{
  "input": "log_mel",
  "num_classes": 4,
  "arch": "quartznet"
}
Rows from block 2, named by matrix and row number. Rows with one number belong to one channel. Each number is 500 + 40 x the weight over its row's rms, rounded and kept within 0 to 999. All counts start at 0. Numbers have three digits each. After the name is the row's rms in percent of the matrix's.
# convs1: first pointwise conv (model.blocks.2.convs.1.weight, 192x192x1), inputs 96-143
# convs3: second pointwise conv (model.blocks.2.convs.3.weight, 192x192x1, transposed), outputs 96-143
convs1.64 100:488497483471494484541460551465484509520498546511571463549510596531477496482430546498453533500442497529454487563446536454553557505444428514500564
convs3.64 092:525498516500471459524430473528617527519594462579461507468547556401470455411492515529551554509502503445527437558478495541446564426515509531508479
convs1.65 096:518441594524461521497497430548432504499470549524442547588517487445515489528518452521475465551501454470487490515477478519493515451504518458462514
convs3.65 096:445447445499565489495450529541519560505520466552468505521468464516514424498488515527514487450451499535509454523503441400501450463498504475456545
convs1.66 095:524540465449517497454499532538507534524508490493524507393498463532473519477515455477449473530486533451503428522501544554524451402487514546513514
convs3.66 101:521515488493546508546526496463482564485546485539406448438530394556537559542459488464462523540487550575517505508448468509462542500485534504543498
convs1.67 098:500506449472555466496506445510475535533467495494534487477524543439500519443493472502539504519486544472542500468517517522439482579517530510514496
convs3.67 105:501556559523485446496495504518484483507478521507525473511560571428501545488547443551504445551490527557568456527542513514467519549467437494486482
convs1.68 101:480467500447450500560557409482488491487477529459496511478510524484494494521513563564451507485427486519460473537511556498480561499496523392548506
convs3.68 105:520636449502481527523420449499482527492451447483549418486533553491414542542494477506548488491551493541528456494544489539466536533476511508554520
convs1.69 097:499476472488558530548508484617486439463495601504525500556517465507568474528471510474487537546474476514533476510510479463545515517489517472522404
convs3.69 107:561553550472515519551469557477497507501493477499469469561547482488451497494506508486523453478478527509432508552489406508554462523503444472465556
convs1.70 102:477519508484547484450520634545459466495523453488481547460399476526552502565488519478485502574549526519471473538545518604492513523490460531544533
convs3.70 099:469490503540508451462469509503504534470400532466486413533404500537464420534508497480458495559439427433455529480521460454509528421534386466453510
convs1.71 093:499506486476599488509465506470510522542521554496464482528459542435558524481544551549469519472538418499478565511532498496439468512492502495480499
convs3.71 095:505515589503459563496486476440468406493542480496507515581537503463525450509529480507524451490438521562459529469433469427535457465498471532459549
convs1.72 098:533510512513564515531533433491550550567541439504549508439515462462508524462527468542558499526497509550503501476506520473576454496475520606534460
convs3.72 101:571518485487517489502498583527502440472445500457522488489570534510462550483488474497518478484511502465541534476458468520462490458491488504491586
convs1.73 106:519449488523485496497412469488535535458497419418504514575466489511427480589441507512551576484480568483524495511467514492488470511573465469520484
convs3.73 093:500462551508512479443506495499473530564424547523399442523572442463508478476582502479470516493480449490541441491555441516552472488473529460455519
convs1.74 093:487536515516464583521548530565446505505568490514530473535459501406474521476437527510476536566513541563537437482557534525490485551523462466469456
convs3.74 101:556481453506574428543521455526489492505524449496470528569508507464449465458491505582500467530514519525466484526454486465493531564518445519541431
convs1.75 091:485460423553453559471500553462452450542524496490505481466535558533493554519534540488545537518560445473468483454538468448418509523472547513566509
convs3.75 095:603474510426498473528457516495454526470446491503541435476508517508457469518513460537544557486533502429506542501458466508584558520545487484479493
convs1.76 093:440494523457593525484477482497450521559547473467477504556536522514481471472548552510549520535484570524612535480458549469444526513606529487569555
convs3.76 101:538563426501452455535500535475445469451436516525468473428478512419478556497568491557484563545412471472515514520410563527491524546436521580474458
convs1.77 106:506566475512551517522419484441528484428527529500483514549524499529503473449530408507471495502494425530471538514494456500487519464506474444493496
convs3.77 109:556498486541543517429540464551505484483451500461519503398504484529470407541569498484460539470486489523430496482511500457512476520535461483497476
convs1.78 085:518493563515470517549479452572474476515464440496628485490515479535568483553481519620477476494455493477480530447505445425468523517430494533494480
convs3.78 093:484489548523461466495541548467460490518504447497527472537470454594510462456518532404523472528480547503521510492479522525443471546506468525498469
convs1.79 101:492475446551533554514474493504476496513510480522470511482504505497502475484433455499539511471516467512503457577408451515546548443514442553572491
convs3.79 101:526515550489536502532496520524577521459528531505541482480548517466557548498522379481553536432506555565537511539521502443451462528515492494485501
convs1.80 091:492567497481555475462469490479530502516482453487553537434528513506505554451546465495538518567508545543514437540522520528524525405477477532530475
convs3.80 091:511600597495469511493529500474462466487528491436519497558555494450468442503571534468569440461565473518521529523486430484550519529495504548474449
convs1.81 090:551479490554493416482491500508459559473475524557513521440511495482523514504494464491473479464497463555491515508529432554473458561479481493522492
convs3.81 105:458485460509494449450481498482453518555529559553437508517507542526456526453537490547454507545471551501471496477474544489525555444505452418533439
convs1.82 099:502511478474416528537456486547518510513481425580522490534556530576450524477475602463456532533478445527568392497481527482487502440481520581502546
convs3.82 093:573500526561508516499523508437534444381441448494498437549439394501501457514498493464486475579522478466458510528537499419540529468541505450529520
convs1.83 106:523471486468478481451495591505567540552534515510563497452477522465488480547481488457525516511495503463496544478493491520502500486568410508489448
convs3.83 105:552496485501530545472515487472532514562327500558520492440526492510520527567476466462560520478531437485467494479434470526531534577433472431546470
convs1.84 099:443475460506527496473438472484471458493487481491571519558548456472521466515503499449462373560425500535463511508549482467465445525520485488511499
convs3.84 095:507447497504540514560495512515491491467504413489454499516528541434476548528480562544473538527483476501453526565542534491518496504498504538471493
convs1.85 101:493514462511565571502528509540534493490539575472522479520502542469492477437490507472429427537551507532491554560523492496471505498484529581606435
convs3.85 102:471507478491459535494475504494436505477484561466503516422546544512532541500524482413461490540460443528518548442507489363486528456511469453422471
convs1.86 099:462533525536470456582491518494503583496501430465528481482521507453462478442459571516512446552545486505553526547497555512574559521575572516491503
convs3.86 102:544506456554515483591514494488513535450452509539464463522543488593459536378445484496550531519539572561478522492546468453480498583516476464529463
convs1.87 095:584445557507498513545544480446433480534529520503528455519499434510518452496461457469537504505508456501529528533493498516524494474516505470531455
convs3.87 096:454531459527532574417510555483457541504484520524441466470556509494511506478508570508533517487533494513480445525605424452470548495500497484553408
convs1.88 103:549489487439454497507542487563547500520450490535501515506480554458565508571561632577515434548509553415538560548505520480404517438525509456506480
convs3.88 106:495506466527417511507480512528527492487490492442526493506434466450492544472543473499476421522487450530520505495501551491555501567472532492506482
convs1.89 100:523394481520470450534521473533457501507528516455426499517560448484522511509503569455466488429438472553483476537463485476456490488480494593450528
convs3.89 096:487467541514459494549531518494491502545456570504499487486408446510498505501506518523489421426486506555498505498477495489496466492525538508488420
convs1.90 102:532540530471543479458460397529504448475533488493568494511509537533441576497511470488461417540461528455579505432500523510483529462546477502509560
convs3.90 096:447492536512444562407498500465543530536519468496489455422430482528522445462536496608486488448515490468429471542540532514452589527459553504556498
convs1.91 101:532500483549492482519482507475548481511469501481474514583496545484482489569501514505517479559532493470523528532448528459523478539459472518533514
convs3.91 099:526526603555590560413532530517528506509609458517583514556478505479445463465425539485433490512512502501485537461494516472565500497493479542427465
convs1.92 096:483535542484525498420488545535472605550426406536528467544504501494516515516522557538498465550491513522509524452477537494508505437464476490483459
convs3.92 089:537457510505455447526492447533393519525467444434525461582535515551507440451518435517517525499441496537534483567488465471510466495427538591476533
convs1.93 102:516513486426542548559549563571492516624545492479524551538471461547453560507472531431470508486493507512467517441465462465561519428426498494544554
convs3.93 098:518475506445564551556575427493444547481420468461467460510495425468491555531466507442521499551531489497457560464431511448513427536512524565558543
convs1.94 109:500553523510475549497403492449486570516450540512474503553476500499472509475485508520572600495430590533541486524465454515547578530449442451575519
convs3.94 103:488458515459455506476490516535442508537415544484453453524423464571514474523450492513513477521474494596497491562485505544556412497529609523489498
convs1.95 104:498459431471495508506524453475427518489547600495539544497545403469563542486460497535445501475514517460472520504507566518505459561538466423540538
convs3.95 095:549429521465420546479495509510503502472519496559512479511542514521485513549443524527499542419547532478500522497512500482534478538561583571460464
convs1.96 091:549487459487453536496546512530536532514508485461470453510486491518488511605462484521457529447564480487515510505479494494514455484546527535510549
convs3.96 087:524558540477459478502426515466511487522422436536516505523491560505523495509465460539507508434516475508516469505426502470474544530476517568512470
convs1.97 091:467495489532470504471487534581504523468516508464507487497481531546510508457585458509490560516441522439497566446499538498546513553492420521495506
convs3.97 088:372522515463531521507518483488514519490497485506442495527515436517471483484462558572470537478485490518530502461518559506526466527553531548502554
convs1.98 094:490539511489482468476467543484502531481485565488515469507550467468514578534585481440509431514515524446477518538503493506479417495456544568535521
convs3.98 090:491466430501481520504556486484438517453498487512509418446490530511532485464468495484543492515430477604577467602480522461446453458457565444516504
convs1.99 102:501463500526509470476437517516504568522525451608526491549466492481522532465510485540528523538540516532492420469555491542514473532551528474595529
convs3.99 097:439468489491493492509511496525525418476511474484476586545467497533469539503569515514534471503533498413512529564449479445497489514569547495477548
convs1.100 105:471516484490456494486472453524503496520462529512494476507517468539509513539452562545548504493438459516478608482416505529466490529538536549426485
convs3.100 096:584449555527550503515445523471476538475496530524465528549492517533422547465535439452505512550536498497457467473460516561482468509479483523531484
convs1.101 109:500425479445488485472482427455492533501547548487465489535486520539516535411429451500511529499569526521500479481523487495400424493477422532542497
convs3.101 124:500467479514456517506492440442509477510502480550449544496567529479551478550438472501523504550518489504497498606524476484553565513433489478512519
convs1.102 094:538479513517531466443487464497499539523481452517485473487446458438520578502431577469469525395543445450453527473436446551518471554421503504547509
convs3.102 101:429513537474538489512527511528537454471576500564485550483487451562520496423532421494484491479522429527428427457531488530459506491549483546533481
convs1.103 092:534461516497468478469516476522520459438510507501546508534534442474536533522555488483444513557508498492453493547554520516439421482474530500517538
convs3.103 094:485500469535512518477497553502481498526456471464521509495565468491524496540551434531551510515540458420519410511490483384539491582505438437503502
convs1.104 084:531490520499500476543524493579490495446506471517438521550497501518507512527512457458491534571546488492597475432532424499451479468529487489546511
convs3.104 089:582414514537489510498603570468511572482485604440546484515460488463482462533483496441487462495462506504514519505498560527590507483487553495473446
convs1.105 105:507479561487460480470408498464496505532496483453538487447529512480503449481476438551514456487507491569468432474503535458489566428489528561535551
convs3.105 093:523517530493468503541526533620457541540522537511571585519477510501437505504497450516500519509469492499413492549483528504586535435512514495527527
convs1.106 095:528547471491526411507485454522495547503465562507458489554477511487489422489545536500523541550487566532519506484604389496462440531552505563523484
convs3.106 100:475599545526504489534466590481487556498541477501505461481580413424393459484478547538540541483556499496520466530545472481468524475476458473425539
convs1.107 112:507534505548497497489453508472461553467393500444426560470518533456580577482400451469463545445522431501512496453446503470497498540535521587430521
convs3.107 103:528508538609601520554429479511472519519510504555518499495435540518465494483465529441509507441449520507450491511462529435463454491509461445419479
convs1.108 101:482509482451595475541558470504468511479482442480478493557480438465498474542517501478556528491484467506516438498477512497501490478496432496343531
convs3.108 103:566495482510503485484505535508498577510477523408504506553428490522476510462592520525495486480514469448515442486505505552524451519452557532427446
convs1.109 098:498552517500542458518504481514447526430526521515509459497481442460506476506516482522471486604596472560456483526517479482473513502528368496485448
convs3.109 097:504522432547494498535404487455553440431470539496536482526497488435460414522526494474447527528405478511502600489480506485464505500533472530542491
convs1.110 101:509456561474476491562469476550487512410479565501538520437478499545496542538545503473436482622457571448511480572534550516502408441462541429560466
convs3.110 109:472543462527493504577461496600521501550554486538538423471539516478464505477530454547548464549551477509475514502513488517466489565476595561534474
convs1.111 094:529487482495497532537523559525499483440470513429569528465530501502508407520453474466557512530547496518519605472562534464502495550522623502390515
convs3.111 095:469574494507487550537577403519504473529517501469442471496482456524523485517518522451491525489551512526473555524591419485533477484549538520514519
convs1.112 112:502420480434484555493462450469529487441545518445496463530468474562536515543511467495510590464482471537451517516553507485478429500487522524499497
convs3.112 098:443498553522527507465517500536508444557533479478480449607495515501458448574536469475506560531556446499552480454449534531467452542522541471518515
convs1.113 116:512443503486512457476542475519496529445522440391544491519562524566523485503535499450444527540494469484538502457462513618578545489496510464491458
convs3.113 095:435551510521525618501472457453539530493537518481502589508489457400475495534427442545464444465534435454450485463528525545467548440477463488530499
convs1.114 092:498454474533458507467504489485548481494535527499465507480497499572489606524505507522515522522480484463456512491477537546433462531468549481463496
convs3.114 093:441483415475482501504459499492509506450455580448548492501468510500406465535431548517519569450477471465491490498565521466587523482579522504512615
convs1.115 093:481533535492520480420499459496539460495529519477499555496513429604508470521493490522516481517498488526492525438515563516448533470560464516420518
convs3.115 101:551428539551453532497578469537539487516466497495555525500509504504489548467560599469535470492530484551485487520590450423444497506516472433530480
convs1.116 105:502503510493494486522467508594485515518555508529456517545504529509464451536566489490470506457473483467564477444477484481525494526460554458478506
convs3.116 112:522579469516439540584570509587471439496465377480565482462462536514573533520546469500513478544482520435537533479539513472481543570551476470525489
convs1.117 104:455494499537442530463533476507538529497491496477618531459468551443438524524524494489518544549496528389533549574451441503411519524524471499499544
convs3.117 103:478475533468485508452499493474465371510532485500494505576438472460557483507528510532575504489487467498557513497536442552442468493470572461560478
convs1.118 101:539475403561538532499510500498548524455522501464547569510526520527522500406430517514489554468550473507542500480435545563550449465484510529471483
convs3.118 092:484480470491454469465459468450567474431458477570506486520509488524495558504509517523444493476556479491444452491537479502501471461526458495531428
convs1.119 110:529488487533489521526500493500483520462528470481544542476518543445520469538445534547569459522506480514552556501508530481518476546476522454470476
convs3.119 100:530426472532424467476514554478514542518533452449456488488523459482493540465449443511444538474480438461519494455458502497534394437468464491500547
convs1.120 092:504586503521429552462538429516473481481469511554503456541536443536521426547477507453519432537525585450482524493505465559549480572513494454513427
convs3.120 097:493531507519481414535431526497497485564450487468461569486467550554490520524519532540555545511556539508482581406501539495560535476461537450507506
convs1.121 106:550482484506460531495490541513496484471578438500435496501511518525477460453545570457498588502478487534431450501521479554461517495465540489454491
convs3.121 098:493514506542484500466511507514476445551482386446468498542502598488481516478563474468524472474464511477552505536479517503557441401448543495451499
convs1.122 105:519491495454582496564522477530406568488497434552485428517479476519468516519483447576531547484469509499532522489498448523546530545500519437400540
convs3.122 094:534500460450482498415450438503523484483466439512507424496542526507533553473532493539543548484473509498507482537468485438570479535613502449464473
convs1.123 113:508542465542523476456471388539527526496495506508452439526495514500562446452548514462503528557533563451487529511455526537457541487487504433573531
convs3.123 108:562512470537538505466520492415530506519560497509571513465510508510447534527457543564504451525515410550561476459570505490457543516490475530417482
convs1.124 099:423493508442480465438495489502494532535441514482458526505577530522469437557504498463480521483557456514482526500432419485526487475534539527511546
convs3.124 104:527517553507498510425545493514544480486522506441490610484499468458443418510426533458535543528480524450465506576489457435509536460524500455516445
convs1.125 100:466508472597519482460385521486505476451476516482481466538464495428459533510540542466462448556474499471516521522575526565529545575457551556594473
convs3.125 100:529518508517480531513417469512533507525522519484483452549475432516554498491523514465526543491457548562516476498538507548485464522481484493460447
convs1.126 103:551552576515541519534572553496535532495433525494457539469500486475446531472505459521497469513522587530528462484480485478481524528461482556491522
convs3.126 101:501437485561486478384481537540537553490533519464458603530519402517470524550545481550391530546475477468460505523496504452566514577519526482512467
convs1.127 092:499542554484517502495439538517479539409487510509491539533525486489503481461486535522538413462467456551515438598441546458462490512539448492579499
convs3.127 102:534505518477490480520544385527479517466495502489545456503604529527550479505511488527491516495436433507465499489464517492462458501478494515538611
convs1.128 093:483532495494544481567503513433522545518450532495438549462461454523464483546439497508503557456578493487476487519509599509522488482518456469421477
convs3.128 100:555425475497540507572522431537463504472432452491479493576488523460494467471546503534501551529487516487507543528546555480458518427492469487461541
convs1.129 105:485573440569511486513530459506497474518450539477474423513533455467485500506532460536429446496524511485546481535502592496493496444455501551537521
convs3.129 098:454540541574502560427465512437517449512465461508501491409494501504515537437481509443456483457506497502471527494442524493463491559520506558502546
convs1.130 109:527478455427488476505513546524491442573517531442470506530486562459450460466519519475516495507470628547507503516509481515499535492577449505519481
convs3.130 090:544485497547480441475481452457439539538528458512531444504496449536544472517528454568527504482435503505474562466559448495497496440450524564541489
convs1.131 100:520470461505460519529500496527543501440548473444477533483465532589469524475533421515495481538513496517502481488563507470545507528543474447518564
convs3.131 104:420500537500539600521501519535468546477514548503463507512467538522505530585495468505505577531488477506521507525521393477470489499409479579495501
convs1.132 109:518523551445511469467561563487540544534485467478574489486492530507546497539550539529547481489490565571531423471459523448560533506486532528527522
convs3.132 092:512475493521502443537513458440565502448522455536493565520463464561486481464453426492491481529517478505494491508557503521484490481508485463491465
convs1.133 100:548502482503511465479488438444525424557408470494524491517473500526501484491449498514496479502519469444468500483494532465447457541490486546588537
convs3.133 108:463515538508486443501508472526526452415412451474500525458498428409532497496529505480519508469441454521539532483518538437519513494398408461460427
convs1.134 105:505465477515532497483583503574539469561578506547570503500516556527468494494508570509547503514586523521500501561451525504423522473495480486493563
convs3.134 104:528446473486470502422475511449478572427576552448531410585493561543466522495388470461483500477450486548479493495479464467527500498506490535526484
convs1.135 106:493496464492490552503504590479534546469499530489483456481411527505579514532553577494510512477446505509440506495458410505405565457510484485538487
convs3.135 106:446505514563441534481501485477457492504516454538505590475467502501466473526430402539447554546585491437449487515563517459503559549484513481520567
convs1.136 098:545490512467516465533464454553523541503547539513427487539427485513510478544493513465461477467532510537450533422462471476443515489471554498502465
convs3.136 097:587443470549511514463475520497402569435444505473455529492511447474475507439522473562507524427445505401507558498457478501521464605478479537518493
convs1.137 100:465507525532516532546492478520485589489479476461506452506449473554591428482541568556520483523442570580481502546485596493506537523491545484529558
convs3.137 091:502467485501552501546478537490488558431458515479476534539471459495504500398492513521462541540495489528556517470521500506530553436610484554528429
convs1.138 094:516538503499519426433511481473575501479427469574454499487520473460425447535493511434547552451491459475507530462494493505526528522474439484545538
convs3.138 106:477460472531510529492529475499520490521570482455457550442533468452466440557551529480542393476547539559532508479511460557497457425511476444518537
convs1.139 113:501396466583511528512483557520478504511631477470526542509544603475497505500489499458464427521535478495402535455472478462530493484453444497525561
convs3.139 098:503433456477438477519474482637453509525486486460527538450445559503511526492475503493527470535615473512405514452500493484528547538469510484475478
convs1.140 095:505443511483408537466516535511519492414487510496469397467558493535512442490506527535450504511461513481573514457559487497572485472496515530450478
convs3.140 108:452519440424505421475472484504470463466460518499497526450430492504437421570606526573464485504519468493486470467456491437477485462507454572510503
convs1.141 099:447506499523533538518482521536550432406457461517575492538423398495436532509512493508494518459423537459453540511498568502488404472458502494420502
convs3.141 111:462509462501423459448442478521465506516545500564503490477589482512476570474523481461476538468453488467445512522558496538453399539516455451457457
convs1.142 103:528502478535542514531468475486418509479487465451536536500483428539487530416457509446462451484485487534482531516573525490533505551526448453469419
convs3.142 107:465535540504490484579506479528481503482538445563524426465560440475496455487473508629549472561450531396502561470478493514562479441489453494480508
convs1.143 093:485471520486519540571363520526426524512503493527547497522527479435500499514494518532610480525520518517464494553497491435426461464514502548511502
convs3.143 098:525532489504564583526491515466517477533400526459531500510513529471553493458514445482507518544519485541492561457499449504513494421511407545519489
convs1.144 094:508518541520443500485482517477542518474459519488481542525577493534544526427523548489442543524528490515499460513545547451559430536401492534506530
convs3.144 101:523487521555522538502490490485475502566454488464547547548495556480462470513495539522487447467395476483515516522481543531522466550504515446450533
convs1.145 106:454539491488409495447521462437522490493504471513541510529517494539565498481463558465441496546525507541542518483443550415517466541406558423465495
convs3.145 108:502553522516515465488513483524531551495560479507563525461405576491502528595532461564495433535494477511495467533454438536525526401514463494509488
convs1.146 098:523539411503461503478496415504580510534547556491514556515510474551453476576596432481508439462430514484463477445517515480433515508474488487456458
convs3.146 093:503518485559484578489548512529519497465465536465482509522472519510493440511460480526428481411518439522476524509482525537482473454580585502477470
convs1.147 095:495458454446482463464491470466474464545482456502495495490446485542533521436488514486485462481508504472440528576521426472483542508471450550439526
convs3.147 098:433478475530464475485542468502461504492409502518435488484479552511541453557514482443483498514551531471483476483495490471530504492580507526518454
convs1.148 104:534561422556479458492467470549523481492544450485466553511477506497481523529486534503463424470527534437527505548561495497485443533493512517514583
convs3.148 100:526500484538477497492496509544537543604498536449435584450472489533486492561487448465550562509493529568501487513476471501541466480477577522438485
convs1.149 086:568467479549462476480502583577506510456509469532495546557542458469399513517453523534435596531493457511595494469538509555505465545572403528462551
convs3.149 089:475540492519523502494462509508554515504475434488500465494551549481420509513492559472492490519539454483515457477425574537491504510428528536488439
convs1.150 112:479514470467578521460462513500492499478436515525566519425475521440536522497536480528539514456537489478520485536537500506537482493525541534537552
convs3.150 110:497519522528471467490495502486572470525581456483463386552538544494462514455469484499490443481519558424560515524528465473539488460492482543524499
convs1.151 101:556451496468518580491524507549511515506484392516417486535508547512441537518560449493574451503496461486514529481530457442493552501479537535361499
convs3.151 106:463462519592504416528520510515513583541529471547492432548463412487506484537597463426488499505512503483468583447604464467476456512479439481581464
convs1.152 110:510513495484486506460432466573454513452494496514483467482562480515525473463455468469514439460535508505436434517547456503453474505465528447423571
convs3.152 115:482464495450480497523463505447503501494369485496490540458478510540542453510472503486585477544468484525536511457538563544468492459480458508495513
convs1.153 096:520513489500410545512458483550536537551491488522501506510502504509489525481498457473480526464453548534479542414500471471534433551468529527455511
convs3.153 094:475467486499505429544492530452533421452521491495528522497459536513447475494508451574552501517504505500469429466496534560535519509479504465503549
convs1.154 081:527534411481462612419491519469429488533525502512456492460477482483443466526505476423443560548514477551514516540469572484460477497493450486532497
convs3.154 087:460485473466484527539538536496426474509547449467517509467559478493508483443520534495460468541528574513485557511496502450563459535422450535474520
convs1.155 098:454517603522491496498523488489487449525493516475491553547491473503489448541480536506529494501459480530452502548532472552490461521523459442503550
convs3.155 105:488463497462544504568510495537501457529483440530601437531557594557536533482464434598519509440520441502446539569534516493503503485494518363492525
convs1.156 096:518472442554525474520529543511532468520515486502536541425516485504495456514522460495562533460510479525530457512524445536544593506501553524494546
convs3.156 096:500500483463566515478471492527433554426508500479544526506446537556538520528481486531531510542532515574494507548502519563535533510530588495486569
convs1.157 097:570570548528500454514539501534529568493490536499520497523498465489459437484440512429560527446510498467467560499529467415549468447537464527450544
convs3.157 104:552450439481523494506569530517476516507465477503476508513496486531493467509537460486479435391516518487456581527499436559476579514494487464570508
convs1.158 108:481482447495508487507520477520524482499506463474493530509503602470525496459488484477545504472480497455490537526466506481548500376468488525587499
convs3.158 105:459474502509573469428424474550471490504436533423478483512467487547468466454511517439553435552520459518428444509549488546496539526447499467427503
convs1.159 096:422493537514514504504518467517487466507572484467517454478620521449566519449538481414542536493515581429509511497556503555474489549518437492441507
convs3.159 107:477556476492435445561412544503501515517513527482537479553549550491434415453511536493520482517448555574487492519498540540522460546506538461480508
convs1.160 100:458485539491486467512519482514562505598493552490525439502518474456508490504496560541519501551542480485512498484435562511509555428535529501579487
convs3.160 097:552440443468533459522480512512491483488501453498488506454563494469568445518555512470452439520523429535503501490484544473436521532495493515434478
convs1.161 088:464505458523543539542517485536558498459584444544485466599559439423540546495520501534479501478550446447515530500542587595498458500463522572541488
convs3.161 095:493538529447583495477587545602538496500466467540472498523476490410533515477482488562501535543519460470447513495493439494492415453534479484510547
convs1.162 097:475439482497493453523521600499562460459479529485496523541489547497486530516501549445543495489524551454448479515491516452488472528538484497528537
convs3.162 115:550491532448453482608563461551514375489513477525456514500472486487563467492543507559499527484529569499509484434547479501500528455441488531511494
convs1.163 103:479422593494515515485440466477562555474549454515531513477500461573472466501509487543485541530530546545485445503516532502506518546503600544474574
convs3.163 109:458448548498504501463533603524511464444540508529559465492468459534491502429447541509481453563504451461505528508480510504463504541468424505503474
convs1.164 089:478483496525497499445500478446475407495490458532456505540516439484515526536545434572536473542518463540472590468520428424436483567554567488490541
convs3.164 097:510520505513501559447531463519522565481542536513496514547424486477505527459500570517486508445534572506520553436448623546460575504544502523522520
convs1.165 105:559484519548451523466421460444525524428507492498477494538505511493480525434523472484437540568531499501500524501501439415505468497494540537518530
convs3.165 101:509490543529550446526492512496470497458469453454518544492438507524497516455445495417506546528528511519511497489504486479416501453479459539505517
convs1.166 100:528521539516527558501537504461542514586516515535480441522511491463497534573562523422499570446512500474460566611522486511440425552517510519446435
convs3.166 111:602522498503403480538511494482461513531469530498518487447551504428571485556579484506442454515504513427443488388543521499484533475456473502506479
convs1.167 103:492537435501471539496537504527509506490517496524507461484486459450508507459390426560551461541527476473481514434503526479470466492455565520462509
convs3.167 107:484510482499562427489580462498542474524556570524612495442488411523570481549451444484436517498520451491506538541545398453491457508498541503521506
convs1.168 095:489477436477513490530458504481442475494489486478423526462502575524554455479515527488533477484574491496544539525493456532480474476493517413494513
convs3.168 094:550511487501507501514470488459582530571468541547503512513549434481501489467536522572544485491452538474508505535485418455503490510538493551522475
convs1.169 098:521474484449486431475525488465451515510559515536441598516552516428502538463546493502458541476512514513490582477457532524499396520515510531514490
convs3.169 098:476462492487484463467472437499548500482460540468466531511532509535511493533510517528546528513483471484492497465505489543506523526489489465519531
convs1.170 092:563552497512497540504465454487485495566546536509418510452537526485492563511518463526443506490508442474420538432489586544436534476516520510617514
convs3.170 100:568500463584443492512469589494520520520501482509492463470457500485541534489449479507485475546460456473490514441498520444506505447496566584491478
convs1.171 106:485507552492571520433469500566486542522473500541479540568418552507494475498544550524535520493533479505463488529512497528572494524522517503507548
convs3.171 098:561487477490513517456540471487500443458567508493502499504475485505573524490537434450478465555533491531484540547454502368566543503446474480509581
convs1.172 102:490468516478546526473573593524492485492521496534377482469432473519542577492511536512568518489392537535459530513523549540539432502611513505498482
convs3.172 105:517488497468489509543546500492510549596580476499494502458465505501527552526484530581516482446458485505465496472506483528466532569484509560470549
convs1.173 100:460518540516509531492559509458529612500571540530543547543491528522601483499554468524470529478471500461490478479534539469533489502478502492531459
convs3.173 098:552502427467449509537419525474474457511483481474488471439557511493406484467487485526498494481457508483634459530495480469494521498516518491495506
convs1.174 099:448489495517449447402470556505547425484453487457531537508481526535493518492444553517472456435465498518516492537524470503528491428514451515583475
convs3.174 108:468514526500506553432515514461514485469457536543478483548442545518453534460475539539465497499629401581429467539546534546470476517481531466496538
convs1.175 097:545525460475563583537492566501506474495518552496429460483625456548546517506517524460463439473466498411514466564435523466522505480439434544456536
convs3.175 099:412487449455478493488550487479494490503497496457515457545409570450539543467518608461487545490473510463522563545503562500531548520427491506509525
convs1.176 105:468551556476513480493549496488503507538492517483530492501508442513548471501476521505577515541494437442564392522519440475486437415468529508402517
convs3.176 098:493519503531533480421540418516484521522438516555514452460541407537551431525550495553525489499475459468387486540476498541508512564567466489592502
convs1.177 102:479537532456418562546469470557517512494498578518501493550534546469509524537448596525481522481498567493534508510508475453513528511460437501460494
convs3.177 105:427569531486467445458478565444498533509502592436521470519513576505444461453506472493522459473510480607476473499504496499499475498490453527524599
convs1.178 096:505536470516478550494495503503536453507530469506588578530467521497411531431456556452448521475459477510494640461474512469619484464540478524445567
convs3.178 096:529466462515468508515485448563548515521491470440442461538509389515536549511544557463515582477520545490453507518418441524516525489520535428437496
convs1.179 102:436535573524541514518536549508456495524480519485502427515457454471441432451628539458488525531521552477535459555543489555492475577473443432520506
convs3.179 099:462537464445514523527478464449475529445474580625523454501516597463525568526478478515556543516471455497525491537508525403444483491549502440422537
convs1.180 113:485520497567514511470476485475514527439532492491501564547480497521529488457550493517503560501541467531495482507494510520504456497542502529552422
convs3.180 099:524474483583523484487465492451532482450532565531526592529487517509486509552523525568525456516490581530547529472554538533482515491477482543498471
convs1.181 087:562523477549450421486488477540546481487499482566570456441505504437548472480446533465479512433485492443448578441447499486536486482440531423477476
convs3.181 096:499529495462404551468387522428594513503425535463472537561449503513521489501513457452536476499468484502460486516546519464505542465538493544511455
convs1.182 100:542504466537420508558446486563557525549449501485498551451520520514556523590445532507579485498480575557531513527548502508528500541575517420458482
convs3.182 107:564513518492473457491510548533516523540445430453442489556551529491534512483445531555592428468467445554478488524556431427511545507455556528520443
convs1.183 099:539526532519612452472562491534523514458440505540521430468402576533494471520501537515454582547464549566567512454524502592542530545488529506471445
convs3.183 099:490590504488533493402505454472480529477500512527460492452466468435466471425404578489558496445490528441517444457502476547436521477482486496511474
convs1.184 094:484506496531500454541511526514505454512513429458456443488557464458521434540525484473582608521489444457507409474497468524483492470504460550572474
convs3.184 101:577502500476481477503588445523506518496506537568447559501461586536514482576487523462582428484518525576502473465492463505480531536497517425522428
convs1.185 108:584483432542591486502524520543501495509517475461532500384443450469438491386522518491496519469510532515463496452476502437488480454531553496458537
convs3.185 100:500536446498497428562556538616536465573530481502489516524492535471505490513468528528565453548548501520539521442520487485504514508515499470505500
convs1.186 098:496518536515447495471591455476434521499431455557481536513478517495508458489603485533545558427464489516497473518463416503492430556503482471514498
convs3.186 097:489536490545456452496539549438548533525445490499533400431521573530518513511504523461487543513578449539456436513494518459495544446529494457523541
convs1.187 098:439523527451450451505551496468458453525510530454575561485484549472428434471497390538493456536553545427455458486507490546561522494528475496519567
convs3.187 095:544477485468501524502437402517503499529498536540552593519468531475467521453480574523530566483540563526450457578493534568526532491514470534564571